config.yaml
targets: ["emotion"]
inner_norm: false
pooling: "class_token"
optimizer: "muon"
muon_scale: "match_rms_adamw"
orthogonalizer: "newton_schulz_5"
Rows from block 6 of a small sound classifier, named by matrix and row number. Rows with one number belong to one neuron. Each number is 500 + 25 x the weight over its row's rms, rounded and kept within 0 to 999. All counts start at 0. Numbers have three digits each.
After each neuron's rows are labels from the 100 clips, of 14976, where the neuron reaches its highest value: "top examples" is what is common among them; "loudest band" is the band of the loudest frequency at the time of the peak. Only what is clearly more common there than usual is listed. The data: acted Russian speech (Dusha). In brackets: how many of the 100, against the usual share in percent.
# fc1: MLP up (model.blocks.6.mlp.fc1.weight, 1024x256), inputs 128-255
# fc2: MLP down (model.blocks.6.mlp.fc2.weight, 256x1024, transposed), outputs 128-255

fc1.253:497475488496511488514530514518502495483525488515469518560519436492471525500536465519494511507505503558500498507519490499527489512511489510476522500523514493526450514514541520451503478472529527469552487493486483471525505518504544450450496470528496454543469551491532510518504505496502476445445466510473523481508470487518537491488490531489493539483511512523491495530504503473505560421490
fc2.253:485518536500517478452515492523471481532490524473494561515485480523547458485571519490524513511492528472488517498518493519523506526477496514474491518522544476496495506516488474542517472500466532526511524447502462489545551531441494519474527500497499525502504494532475472512531496485514470528499500487482505511475493522491465489495517495528526522491462503477455523522496521517469511510517
top examples: emotion: angry (38 vs 18.3)
loudest band: 2000 to 4000 Hz (55 vs 2.3); 4000 to 8000 Hz (28 vs 7.7)

fc1.471:466496505499491437463437499498526491499522472491496489513453509515518528485481452473435497538516521527559493505476475516531468526487514526511502502507514515514517543457487517498505497481508500533474540533466501491538520520469514445551547477445486490505501499481477518506499555506478480479512531507491502486488471540522496469535484541438442459518513487500511482476454539482499508482504
fc2.471:515514463526506525536482505516501431498508520548530473466483536547503494506510500458490465534530520490561473484527463507500489493528499481506510499532503487492489519445540534476478491479465510516494521482471514457569467484525476470551479494498516562489536503466461500469506478493477511508485469494473501496495497518469483530501562445475515515461493525518544479500511516532509509511516
top examples: emotion: angry (40 vs 18.3)
loudest band: 500 to 1000 Hz (49 vs 8.8)

fc1.513:492490452468494522531499515500522508486499537500501473502494461502496486499442497463490563517516496495521517449490470464519466506483529503491470532533503486484458523496503489452504467518540513449532488518527496419513510497488501474483523443527472540482500512475493485462500561495471478491507476507504526527513456494515536476497433505489472525502470468535505462496464520475518483503492
fc2.513:478494488509502526519539500489496495472515509462525490470512451453469480458486500476451506521477540524472489477490528529509505494468522522531528471548496523515455514479501533527476472506502519521516506503526497476490541462503473459494491468521462486538498525507512516512490488527544493470511488496549482438540490510514495477470502512495534497486511504520496459503539514519447497503441
top examples: emotion: angry (52 vs 18.3)
loudest band: 500 to 1000 Hz (35 vs 8.8)

fc1.374:472497512524463519532526539507515536502520446551510479545506480474511473519501469473545482478509494487531513532480485480546480474518473507482528528463530554539505472491502509494537522460567475472493494477540524473469500467464550531540514499503496517516500509492503524494504471493445502514501523514494499497489455529484473492486486527469496487503449480495517503495521539482482498512504
fc2.374:477460552456537520511507476519527463472522512469519480486511477473522532478512480454449469513478536476515512526505510546496483499518520526511475530531500522457484498469473500505427549516456527475533485481502481524478463508513497453477496501491506498524516480474508494554476492498522468482518504504519512466483487486485490499498515472537490513479509499495488509546465522498538480528530
top examples: emotion: positive (44 vs 18.7)
loudest band: 500 to 1000 Hz (48 vs 8.8)

fc1.722:493517531431482504512490507479502490490509458462493479524531491499447521481474475481488489470518530452542482514484511472545480513488481470491505514498505519467484487546495489508518465519522509486498467523526475512460443511491500498469538476505538473500460482491495512479498523525536484523488476538491481511497538475520527533517499512471525478473465496478471523513499504535495455470512
fc2.722:506484489507471524466525490538447478495504525463481497524517509534506456480483470541490518536548467446502517488499476497480476536546504524518487521495476521488520500493518501489510514472504528509548499503489473521490497509510483468468494507467472515496468516515492488564545512489483472502487511486493477475499443516471480489482548486486485533519480465454468538514498514456530541468501
top examples: emotion: angry (38 vs 18.3)
loudest band: 250 to 500 Hz (48 vs 19.9); 500 to 1000 Hz (34 vs 8.8)

fc1.238:507546507507516467453495476487427525542495477498498490498497553490513480512508462487478515483454475504512465467448503484478516522520527525507477531538503476533474525476526436559483525504505503456479504505505532451525513461529558489467484458479526453484484462491480500477516490549525530456502501503531508485502518483528500508512469501487543476497507470495479480497452496495493518499485
fc2.238:536517477492468510491490509496500496522528493457532474503519521532462510521472541478489514491557519515497522521499518477474500470472499484499519509474526497491507522500482480491532466515498487478517479511516452570504469482486501522479506486478509451533483486474495456496450523488472551558498521494487461447470487493476489482486518523511498505482518526549535523450535510528514513549514
top examples: emotion: positive (44 vs 18.7)
loudest band: 250 to 500 Hz (44 vs 19.9)

fc1.48:482504477525475509455479487512475477550493489468567503515496562534490477491509510494522561521501504492496490473495516505529501508524547479457517508525474532520511538506511476488515508479473519493527468490508502471544478522502519474491515523475494518473471505515457429507516468490489472529508501460472555528504530507455516511465508488512491492459503508480468516484539496517495510507449
fc2.48:540505486529504483516493515518508526530498525488487509488454518491463469513515494497480513481495507502525449469502488506493509481504502479508522479504467460502485508482472504500492525510535448548519507483514498488497502483504472512513474526507483489559530473469507490514492498476526474511529513537510508485491516514500490467495492499487475505498552489510493519481470544426455498493514
top examples: emotion: positive (42 vs 18.7)
loudest band: 250 to 500 Hz (68 vs 19.9)

fc1.632:531516539524463509489501526497481482479483500513471492491477483474557518496483485510504503512457516499493485506525496492415499495483459515485529508487458529495475509509531512475494497509503515493485502535436498527507490515519475476486509449481457489520478494507497500474548505488500510484516493464497552498491493505515497527517523458511526500531501489547494507438519525460498493479506
fc2.632:514534530509508494510453446517524468540457516447544545498461527503460480500498515491507506516526464481494435474531555492499474508559550476468500494494482489491497503490521528497497512496543507491476526481486490464498511499496499488492469515495544488507504464519474525519507447519519490537537505444542477514483507497497477437546500507463496482496512492475471490535495489525460553482513
top examples: emotion: positive (45 vs 18.7)
loudest band: 500 to 1000 Hz (51 vs 8.8)

fc1.597:490475463499541486501500488505540497475550550479507488522517474495485498489513496494524491515518486485511531513522489490448514521446508504441491476502476497458502471509501529496479475495491505505499512491469468447455506494486456515438503471530511492523463520528460473537510495521513483496459506527490514516494480497485504525489450510505483549492491464538504503493482490521496454539509
fc2.597:527467512501520493478460537513486456467483466480503523513506508500488520512502491470505492526505501500485526523448511553485468443504495502497525489511517506495484507519510528529483455469490527476515477442493469508537525478475487494531513460510500503533505522506506502517524531458502517468465507516506492508491486517478553512478510524513548453507460499540494508542494478495538517508505
top examples: emotion: positive (46 vs 18.7)
loudest band: 4000 to 8000 Hz (57 vs 7.7)

fc1.387:519519522497485518475528557460499465483471555520522501521542518503493475479535500491493454502476499531545510503484533474507502508491504543531497455452468490479521493506530520521520461482490527509554484483522534453508520514486490476490517467518515529470509556507537481544525507475498501486514521514443522460486525497496511537459468559529514473522506530515474457501490490513501497511509
fc2.387:518500509484505498537521509495477497501464533539483485481534495496512485539511532486537512531470466531532507509483516484530488463502535516515487522551520535519450498478476540522481487517526505483442490523509500529488462520528501490465502505505462514499460485548505507517481486575549467456509495459533451529514532561553513494510488493495532543498506477523499561503493444523483489490492
top examples: emotion: positive (48 vs 18.7)
loudest band: 250 to 500 Hz (69 vs 19.9)

fc1.429:470473514494510490567472464499479510491496524533454455456511474465504519538493551483505517494528469514473473461490484508536549500508490483494491495472478489461504516483543497508492487468472516482491510498517471485507483529490497496525501551533501511470498519479493449473509450538492512520514504518479516479486467477526487514505483495487504538483537503547498467543509489513496489512524
fc2.429:488515508545506484489531519484525510512521480536488483496521522525493455506523497515506462499481521487474453517523491526503489479535508467475488475532489491510499452502520485478475491483467474468497488477518536545452466455489519492465509483526507491515515502518540490468473524474524529539481535508506470515534501539582532501472528497485511525480514510508558558478546538520498518499450
top examples: emotion: positive (54 vs 18.7)
loudest band: 250 to 500 Hz (88 vs 19.9)

fc1.531:497488550508495493491477454494472549489518478482496480555529512474495489501493482525450513503462516539477493485525486522509503547469476492506504498496512551480492477518497458519494449496547487491537483485543449505498484462459518484484468511504503461517469477538521480508485494492525490504491498488501489463521482505552483518505479520513572497497501509517473512503511471509517521545509
fc2.531:475507487542465500498523523476469475482493504453530510503486536516478503456473524468509502475523512493488490490520538505490494427496458486514480511491497534520527482569474519497498486506452497491494478503512516535482479500506490450485494467483501521499534472499521443513546536498523488530504490538499500482475472498483522482495495535461512494494531511458519512494487503501546466508477
top examples: emotion: angry (39 vs 18.3)
loudest band: 500 to 1000 Hz (65 vs 8.8)

fc1.180:486489524508477492534528461479482522529496516502497513543484486527555463532494515506471476467524491519489489464520470508511519483457477461491474467479502539514503511489468530539503473493532494463509521517494513529470529536478489529489520462503482509461480464496483473485508539515507519468502526513485500464489495478453530500499433472544492520491537515495504518486531505494523462502484
fc2.180:528459500469496529518507520536518510492539481504471510493495492523476511464462528533579539488495524522495469556482472452525462522452529569498506507509546505525511528495476454500532482498501541515477484501441461518533514457499462514476506516522477516488446511475509497459478545519533539532481479445492457517483520471506493535475541523508495496460530509526535508530487481516538508507512
top examples: emotion: positive (42 vs 18.7)
loudest band: 250 to 500 Hz (53 vs 19.9); 500 to 1000 Hz (29 vs 8.8)

fc1.537:523506506527512541483537531517486523518454541482502494521501528513503475506494486512518506503439477477513475535466484493523478528522461465532468499484459461523474547505443510530491548520513470477498492492490458528448465478533484518503509517498480487517510508465494478494522443476525452514502510511494509500485474512511505463501491498508488497465523490494484482523461486462495492486504
fc2.537:462481532528465494545501488484523505506509467491517501435488453446479501528509503504455530496455525498487476555555522461530496452466489510492499435529519501523479506511512495475516535486482478481483482516502485484516494507530492506519502507525511504470464527474528558480509484514525506470523473551460470471511497465505499516503508485536487532534503500502504498493483481525473504506509
top examples: emotion: positive (49 vs 18.7)
loudest band: 500 to 1000 Hz (48 vs 8.8)

fc1.128:516525473514475530519505517468507509527501464534503522525521464470507460541488533493478479490466523507478511521469503462529502517523494523465466486458556469467525499489512467555510510472525509532530470484536523473504535477521513507526528501485492486528532504512504548487494497509491523468482513487478553492472469466511500474475493530534515475490514497494472462445492447496477484487484
fc2.128:487490517454507499495460515544516513491493495450530485499543503519481489535503469552538477477488535497536496471495502475500540480537555505483523469479479506458492529485516557519483508496515486511508488468508502483498494495495473491485513474543518524496498546548507497553486471492562558517502487465492481531519503500505478512546486487514521544510485508499520510453505448521450525508526
top examples: emotion: angry (47 vs 18.3)
loudest band: 500 to 1000 Hz (47 vs 8.8); 250 to 500 Hz (40 vs 19.9)

fc1.258:456499523501500512500547478499443522507484501462528523491505502474499501508484495498466463473490486462532479553466518503521520522494483450526480508467546518535485509510494502483460490519487486485506453473471511474516466503507532513495480522458526499510490541525450495516492485522537520489468503476485509516531515469505526512516502490517488505496490487477541482512548452483503517482518
fc2.258:503512481438490459475502475522525519534507518479495493503464562470486524542495501523494543510500488478486537549497479549479481488496497512517522498514472502486474502492506515499454506497484459524486459511493510540522504468544467517518498483496480527475504430478520523456497520542536526506504520406511547522513467481543548521487504501532515491525530500492408519496527527553473546525512
top examples: emotion: positive (63 vs 18.7)
loudest band: 500 to 1000 Hz (42 vs 8.8)

fc1.477:535537525515483487491481493514489480552506433562496441499509485512469507478483529476487511499486526523509500519513459479510487494464505528486506491460450523488491497519456488523527496489492510454502499473493460489533500501535510514515493482493485536473503491521479498472463482494464515457523473514457485517528461508493530488483495480498532457498506490505460473525468486503504495483489
fc2.477:529445504501480473502515579504495522527484482449532487473473522502506491495502464500490509475462516497457525519477497502487541524488541505469489482514502480520537511477513502485467474501506517524543516476517539519533537456501484469476512477509481470509452466496507517517490494489509486485485482465477507519507496478493535556535545499513510498486500539487528489475501498510465494539520
top examples: emotion: angry (39 vs 18.3)
loudest band: 500 to 1000 Hz (38 vs 8.8)

fc1.605:515484512507478547542508501501515535492466517452504497505471484498511415518498474495524511489490548521482499475482475524489529437481494495495513512497519495525509464508496483498485505480518463488516514492516490436571480473509496511465522494446502451496546527475524453491505529497499513486535492468449504496477497524474495503467493551513532488494429500552471475504481500500526482466512
fc2.605:501471520523485512518492516494483540515514511473494499520511515516498539510486534490508530452499511484504488518522483457491458527493536504494552489523500502487502500502455510554502513515511549498525507530486496562505484488508517470549483490471477525512514503502507462479479501549526528438494498494569482447519467481510489506465496500552473493462474498509478518493503510546490479531494
top examples: emotion: angry (38 vs 18.3)
loudest band: 500 to 1000 Hz (56 vs 8.8)

fc1.652:500502490471494492470501520513544481531511520470502460474511533540440490543515507509473506472461492490540535478512480477517501551490436515476540499527499508480525499531497512532557450486488489509499538511477526484497507485500481476466501475503510511514497480436515523480505459467482505469499494499513493495527471467503523481470505513478512529513490519455535517479469494489499466500522
fc2.652:478467521528506484500505513452504520499469491508536524473520499500515508514497500489486503471483534538461487484460485485504503508506487528502521484515516508525503537492497530516482574489540511514493524491511516535505501461485493546496449519521472530500485478483483521523436516504532493492477477512534561490473525494500530520487495440512485492488518522533534498501527539521523504546491
top examples: emotion: angry (40 vs 18.3)
loudest band: 500 to 1000 Hz (57 vs 8.8)

fc1.183:509491479455497517490473476507490501491520552491450485460501531481476497463511465517464455542486505532528515509495494481519506479520523475502472488556452500530497515492473536485479497475462514501508495491491499521495519521493516499459532512504518489501504515482497480562544468493488453507496477447517477459557520514511473517484509464457516484473493464486523494518479485493537488454492
fc2.183:476489483505508452498501450486494504502497515517541534473493552492482502485511478527518533500466496469535462427487533464502457475511508530502463467525497492504439515538512466503486472510473495457469482502471504484478490476528473470530548507515506515471480500506478479479472545483467546519512482512476482495468516505485535530487514538476536522504473503513489502508517550467558499481499
top examples: emotion: positive (53 vs 18.7)
loudest band: 250 to 500 Hz (83 vs 19.9)

fc1.303:465509538519496484514515526525518507530520501507540476521515499495531505484505524495484484577514508496518478518544504490546481524481477490464496512493484457491505529496461523487483521467516503510468511445512517488530473499520515536473498481508481490532481503520495458509497438473481542490506505543466522528468481505519462469498482522482486521506487476479473481500486438479476538463524
fc2.303:498498490536540492517527529501499537439538496500513511486516505502519493491527504487493482502548506511497494502473495494450502454514480466546496474480536485495383478499497490509478507482491520483489532479480497489534463461500513477480520535454504483518503511484471554480518481470513498512489472528510494476495490508515524495495458539532524520492451477510478499454470474487469467495484
top examples: emotion: angry (42 vs 18.3)
loudest band: 250 to 500 Hz (65 vs 19.9)

fc1.554:490507531519519505534533503511490522502503514522479498512495495532477499473514453537489471519514548524488534490483465489511524458545526500460519488551505481548485487503495508535494519489532494466488474488500469485549484525512505446519483517447528484489497502472451519510522477436513505477505520467483497481464466499457531504503512479489478518499515476499466476459450505503527556516513
fc2.554:477485472487482486498507471513498538478494500478484486535500510477448484509520487511488474493517500492493524475513494525514487507546475519493523470479510520505465519529508467486492456486533539508512538491484488498526483510497501470531502508505526490554502481522483521494513522512468451499443482517494531500522485503561489514498552471490478505466470504518530467529532508504461488564500
top examples: emotion: angry (43 vs 18.3)
loudest band: 250 to 500 Hz (46 vs 19.9)

fc1.35:539518518469505499471486509476476477500486467484523543523476486470477541501492491490450485513505518500477491510487534536440467551506510528513502492494476489496493494485477473487542477469507480468533509472491530521474486545504449477509499472501528497515507448465535493479506512527534518502493479494514500528510513476520510446493473492507528535491515491553512486490469506467549471479470
fc2.35:527526477515527580472470480537509528538498531477468474452514515551508520491438473515504479520509460517504503501507532509524446482526503525499445485509479500433515495499512525446517515502494452523497474483518446502482485489517530502506493503486486546454491471521480561513491518495495478488504519482529549503491476505504515545497492516453486476561463509501458503502527481489468490496466
top examples: emotion: positive (39 vs 18.7)
loudest band: 500 to 1000 Hz (29 vs 8.8)

fc1.292:488508528499514497479524479492507519516490488542533513524519532501466514481522486526492480524522497479517456519508460459505515510485470529526503462478474520501506501458448493465527491473469468480557518519473460486491497487496486473547448512495512528488521497501502453519511479522537509508484468477527507520502505509516491495450479518497429536509466417504485461498484509497461552527483
fc2.292:470501509492489494515568462483515494515509521517499478468523496433512485551522494519524489477484518479460490516486516517490538509521513517463518496517461479493500520499460548523502571481476495507470500482504528498517458484506498523462492519449520518461509471506461498512489511523505506522496502512499510502541487487514445451515483481494523503486480471488517512506546501538540495534501
top examples: emotion: positive (59 vs 18.7)
loudest band: 500 to 1000 Hz (48 vs 8.8)

fc1.355:468491526505508505545501494457525510478502502517487511468508491551519486522501466525518497497471503514503470478491493487486523529504544510452501480501499522525513511510548507507444493454509527523489512482508506511471474492523508517544526502497514455501483472506491496499484444534522518508482514530483507491451481504505544516530514496518526498485494514476485456493532451528536487484486
fc2.355:545528485502495527514517521558501477482483473479470492488487484536487561519519534484507523513531489527512455518523466523484493528503463496505494492517511497508477540507519495518522508487505481470469529508532537494472453489524534488455523498544497480541516504524483482467493473476511510503488453513519462491535488510547509512563521475524463475545539496471507490532530521488505490488508
top examples: emotion: positive (42 vs 18.7)
loudest band: 250 to 500 Hz (57 vs 19.9); 500 to 1000 Hz (38 vs 8.8)

fc1.144:509525510511497480483506494491521492491523497532500526513486512524521455504478473497517542482493548451488484500445512469449530512464537514489521521499479511521483452539521483503513549514477475454514471508499535538547516520494495498505498503454516504481507532514483480494530515491519581503524553489463494472462528500496499475467483475473520513488494492516505490536474479498459505501517
fc2.144:496522527518468514526560510488475503448524442507517481470534529522490517483531478513448519500502496500477469507451540446481494475515544522502503514482536521520510497489494509514434495502520508523526548481498477503496538520528538532506507476493466478482502437526476490508530502481477502517542479480499479489485471451513471488521465511542515476495466486498481488519486509537493474483479
top examples: emotion: positive (45 vs 18.7)
loudest band: 500 to 1000 Hz (49 vs 8.8)

fc1.627:464479509513516500489529489479489563525487472512573468519490532489525540478485505506516492488474480553475516481540501483495531496472441471494525474476543483509476531491527502524484497492483484489512534484479452504446499488473475518454488438514513448484461512480503501520519476535480488465452480512509492513506512519476494483515462509524503543478532475506473466505516493528505501498461
fc2.627:551461495501488513482511516498513495514493498464471532526480453480486474544496496498488520513472517454520499495465479481532490470461487482491471526449496451475503455542501486482499473544534490518473559506499439539556502510480460496493507483488513518495500488487492469506507596485524509532481501481492508499494513506522521446475514475494528498509485523548482506498495519547499532537464
top examples: emotion: positive (57 vs 18.7)
loudest band: 250 to 500 Hz (58 vs 19.9); 500 to 1000 Hz (30 vs 8.8)

fc1.65:508515487504515484478510507497522518516470528519527508556487523482497491536545497529515501496501527472471492513464520548462416483439468477491512485511517475492525560516521448489510537556519519477455484533508520510498496494500499489483470488504517484482511536495489491488476480531528515492482496454500471527543519533536509481478494496466518491512513476512470499431525510445495531516552
fc2.65:493480516498499510526537514498533501502501471475472500501500454442543483484530530495544526458498499481510549486485480478489526522506480500522474474494502515527522485498502486524501483512481478537504479484511505497503503510458474508526475531570522470511489506561589496516499497472504532505518500435511522495479499468496533501502508500556489477456500505517529478477505500495470497502524
top examples: emotion: positive (66 vs 18.7)
loudest band: 4000 to 8000 Hz (70 vs 7.7)

fc1.730:542525512461518511542479468519544502507497534528500451565500491457491522467431478473574510503494488485528420498528521468542476477504475527493489475477483486519503504541454499511489501499433521524512491453445479444502525510480498514461457511518512501501486519456460486512497495493475503519498530487498495505548512531473496479479513451528490520484514478483533442490568491531491524515516
fc2.730:463474502497442465528509539542564528517532487514500525545512490456463421508489496554454472512478493481537527501477486495515499534537483483498519489518512507475499498496478450483462497495494493502493513464540513523523486484501492494492515484527508489513485542487461524559551496478542489481506478510506490434511466497481482503478480531525531482500515490488454503506505502517521501541512
top examples: emotion: positive (46 vs 18.7)
loudest band: 250 to 500 Hz (45 vs 19.9)

fc1.463:493474515536532512505500523478548505485471496466477496478495454515443513488495517521507513458555513462490517480487462535499474481463470486515520476518491495487495514521543471530519526500506501526573509483495508496482473530511503523472470484519518492484515476524458515494495525519523527515512503516505502480479525459526468496537480480530490440532498469505483478465521508534475493505487
fc2.463:494518527520530517522476504493538478526497499527477499521513486461528482482506503523535489525454481461505543530523514500495473533513465488494496480500460505547476513524519498537519510514535510503483487496496467493496485532536492486516494529507513486472476536498484470533507554451444494526542537483509463504487474533488521440531468518540489505477542525481526504517533500489467512457480
top examples: emotion: positive (43 vs 18.7)
loudest band: 250 to 500 Hz (50 vs 19.9); 500 to 1000 Hz (28 vs 8.8)

fc1.42:497517484477483496480506446504489540494457493534483488524471481509528508497480474457523522502491505500513530520516514512518502512438446458450513487528492467528513507481456511481513484451483445542491483474485489470477502510490558507520495500454526497528491521496515522508501479484521471487500503528507524492515519454473507503487522514482489513438514512475521513513465479531515524458493
fc2.42:502472465515457507527516445529510495466539475461482502499498487452458485486509500495448511508515545532521489480512503470535497513530511530487468473497545512492468499501470443513469471514508502492510441511505516455486485513519516471510509537471505549517499508465494488526477528474472488499537522510484512458509524535531511483490491488537512505493426499494482500506527509486513493512472
top examples: emotion: angry (40 vs 18.3)
loudest band: 2000 to 4000 Hz (26 vs 2.3)

fc1.340:456489502511507517533536496521512530481504503525538486525510465452482469506513451450470491520480477528500504470459536546521507493516477476506508488505477478479465484508513440469495495471503512503495501476510442493443485484487544462542505488524461490501458535476507506507516499515541471504552525470500472505485499542514504548493494504500477485502512467497492474510482520489476509528525
fc2.340:560496510480535489441520503508540531540485479501519511485547471475533515517485537488512504469505518500473487533511491503516471468490510500528493517525463478505500485505494493491454493454495498480504440540481532547499505492506492478468500465526512469491475492524510467480506488493506503485468494524465491465487486510511553448523549499476524510506521506506507458504506450451538486524479
top examples: emotion: positive (39 vs 18.7)
loudest band: 250 to 500 Hz (50 vs 19.9)

fc1.82:507523447517514481533526470487470478523511524487494430489501463522494498528521473491492491529454517500495495472477498524513483542487518530523515527480482543524519480520526479470525453455485501529510539508469522488487478549483507485504494524518501491523541547464556477467499473521492527537468482495455487467514542502530507493521536503518440518475514508550530497515479462496506488499495
fc2.82:476534511475437482464494504484460475519511502499499490487494462528520525521419511492489486520496488504471492487545502494483475514505511514506470495456535513477465519495478487476501500488490450514489478502437491468479504508508488453499522519533544508479484465487546542533508529530513479519509444538472514464500546491514488519488509496512500502512479525504542511493502428503505497494518
top examples: emotion: angry (39 vs 18.3)
loudest band: 2000 to 4000 Hz (43 vs 2.3); 4000 to 8000 Hz (36 vs 7.7)

fc1.148:505495488494488489495505527491460466476496535517558500488543483457446507517478441476443461452491484512496499514552469536559518512509477509526490500454490537485539489480459480478480470524483522513489524461483492488536495446468524498489530506536488501495485495516509475484531485518453490491502465522517535513511517518491514473538503479481516526536501506538509469516514513481458473469472
fc2.148:484511538483483493475472533492554466526493480534471487483513484473498503537485489495439511513507450484456498466486537468504494500514508442487507501510469521487486478513532505480471496500476475474492461483530460506527520510496509451489497488494519516466544468467467511524525510514518542540497555487482514505496474481477428510446517487518460486404499503486493532478480488495493526546488
top examples: emotion: positive (57 vs 18.7)
loudest band: 500 to 1000 Hz (70 vs 8.8)

fc1.693:477481546512451441486477496522512494514487539504470471488477471504536483451529505518521536498531467517526481488493486484518483490501504477528506485494438509494514501506486462461484488463503522461464505531572463461507487530469521506462461508502483529484498516464478463482489462512537474499481490512482448480476488540517464522498454462511504542479495484537534514506506501453479478450563
fc2.693:478487532484502499494525494514462490508532521504475511531552502516500513555522521492532461513523517487477510549460500483451485518489520516475479451492533484474491496537491488505498506456497482485513488461517558511484513489472487516503548505544529442533484500493537452495488498478495517507512473468489460471520538515532522544506542484484497530457537491529495490489527481479476504496508
top examples: emotion: positive (39 vs 18.7)
loudest band: 250 to 500 Hz (57 vs 19.9)

fc1.239:465460490506503518528514540530449497548474486470478496486516478514482507512489529459483533496503531493534537480515518490485455449534510447470517477487487470507498449476501501543458484488509538483540491490505463501473521511483486482475516499523510519499519530461485527504474511533549484485513513492534498463491490508496495510500492443474519487475515538493544498505500526478508506508492
fc2.239:499510486511476532501513489494523513462482496489519500492460532463484449486498524486499511469482507557476477512470490524485483507447528555515499475497463564547521527505487510529537507495516508512519457548427479518460505482499477511512498491501488465555549553443476499512534474495538486490525420506469464478467477500541503496515508503514519498505528487537516545495511480532469467532517
top examples: emotion: angry (40 vs 18.3)
loudest band: 500 to 1000 Hz (28 vs 8.8)

fc1.251:441505472487492466477509472505531480516534505455567494479455470508507548506475473538497512494476500441530508456444497517508525471491482507465508471461502506508461467460500531504530528480525499478507497547507458475489514483489490492530505517468485500443530498539516482460513532471491506523483488441486467514492495524479461500517510468508547458477509483506515464506494495549507464506472
fc2.251:492477500442478547499495545485465493493466505471480502473498495511468483457507477485545488531504501517558547516488481511506462527522516473515485480530463485578528494475492449537507506520481559463519493467513534531536530483494495533520495499490474535520492495485476453476505493489473480510477505459515499503526546509503449477515546526474476554433466494479500504485474489480540502507517
top examples: emotion: positive (43 vs 18.7)
loudest band: 250 to 500 Hz (41 vs 19.9); 500 to 1000 Hz (27 vs 8.8)

fc1.130:488486512539555483494548530528521516535501492492496512553483452531476519530519474509492552470505507530531512472527472529526488513509454448443491501467489491511481513502484525465489498517504499534499499509535506479528485465525481492478466527516537536496480502449464457516461477492483466477482465510467535533491500513505491494486515500526459554445518482508476511482528493470488491517502
fc2.130:498425507480519501516495520499499530468500519437471466490460508533533500517535495503465513472477536526473511481541520517466486489507505497511480484512536495480509489476449496487529467492503494534547480437492478485441525482537484453523541506482470521487502522528430572496537530498517510469518465502467508470445526508495524460503504468454487478477474537488510524534496525470516511471527
top examples: emotion: angry (41 vs 18.3)
loudest band: 500 to 1000 Hz (41 vs 8.8)

fc1.609:532503506533490538487456487505565501510536488470526481529508493525510450514494510499514502504546501499516488496479479466574513557533525517464519494483513479529458516497508475488515515464522493509488525479513532455512528470461517534481517503452459515511496525534494538523530505497493485443506501508546503538522501510503495495487516537484492540514422483498507550453504509480506462512495
fc2.609:446491484445503473469455522493489482528527505492532501501519475515472463520478502499455519520481526538493509496484513500517514509512507448539502471538490497466520500458501489514526513509484555500496506484514496491470483515526534473524479513523477512505470510479498467506493508475513498499480516518521523465492509529427440479464444462509485492472517482523514528483493507505495432522459
top examples: emotion: angry (43 vs 18.3)
loudest band: 500 to 1000 Hz (66 vs 8.8)

fc1.96:501479521499484533521506466551531522499475501523490478522495493509506468549502505507505481488515486500508511516483519503485515519484497510501431547512500537509517500546547513531481504536524546492445541467506513507505531444470469501536479458512438477467478472501490519512487509491488483519470506447500461477502523446489440531503493487472481468504534477528451490521490492519510522520501
fc2.96:548506506525503515458499520535515528532524469525472508511503492486461503515508526521514507526492481480503517514506513505478500546474494468486491486517499496542468546473503449452523474493492508529513456483467499517545482511466524503503510506509521481470514532522503448494479536531507498452429473521482477507489515503516472495487464520502481488536455500525511496505543456505549490505477
top examples: emotion: positive (46 vs 18.7)
loudest band: 4000 to 8000 Hz (50 vs 7.7)

fc1.503:515542503518528533520519463493527517462534425512527518486540472514486516449509482529552517490491498529483485540478456502509498533484523490475515532496523443446502475506518539523489493486523541551494512490500518469538501486531494553487492500507462496512482514462496472539453480524466574447490468436537508526537509531494539475492430464455506511484509508510465510475467488495502492530519
fc2.503:512516520452570481490488487462510534496480494443473467532504498459480460501491539469473502481475475487480502520461511539569491497466533495503531469469483512507490504501507452535491486529519497531511494525518489501522505480496484466506429533463529510498515522505489509487560478493493439503510515526501519514470494470467499528554486498500495474550495474459504524507519505470527529526457
top examples: emotion: angry (44 vs 18.3)
loudest band: 4000 to 8000 Hz (25 vs 7.7)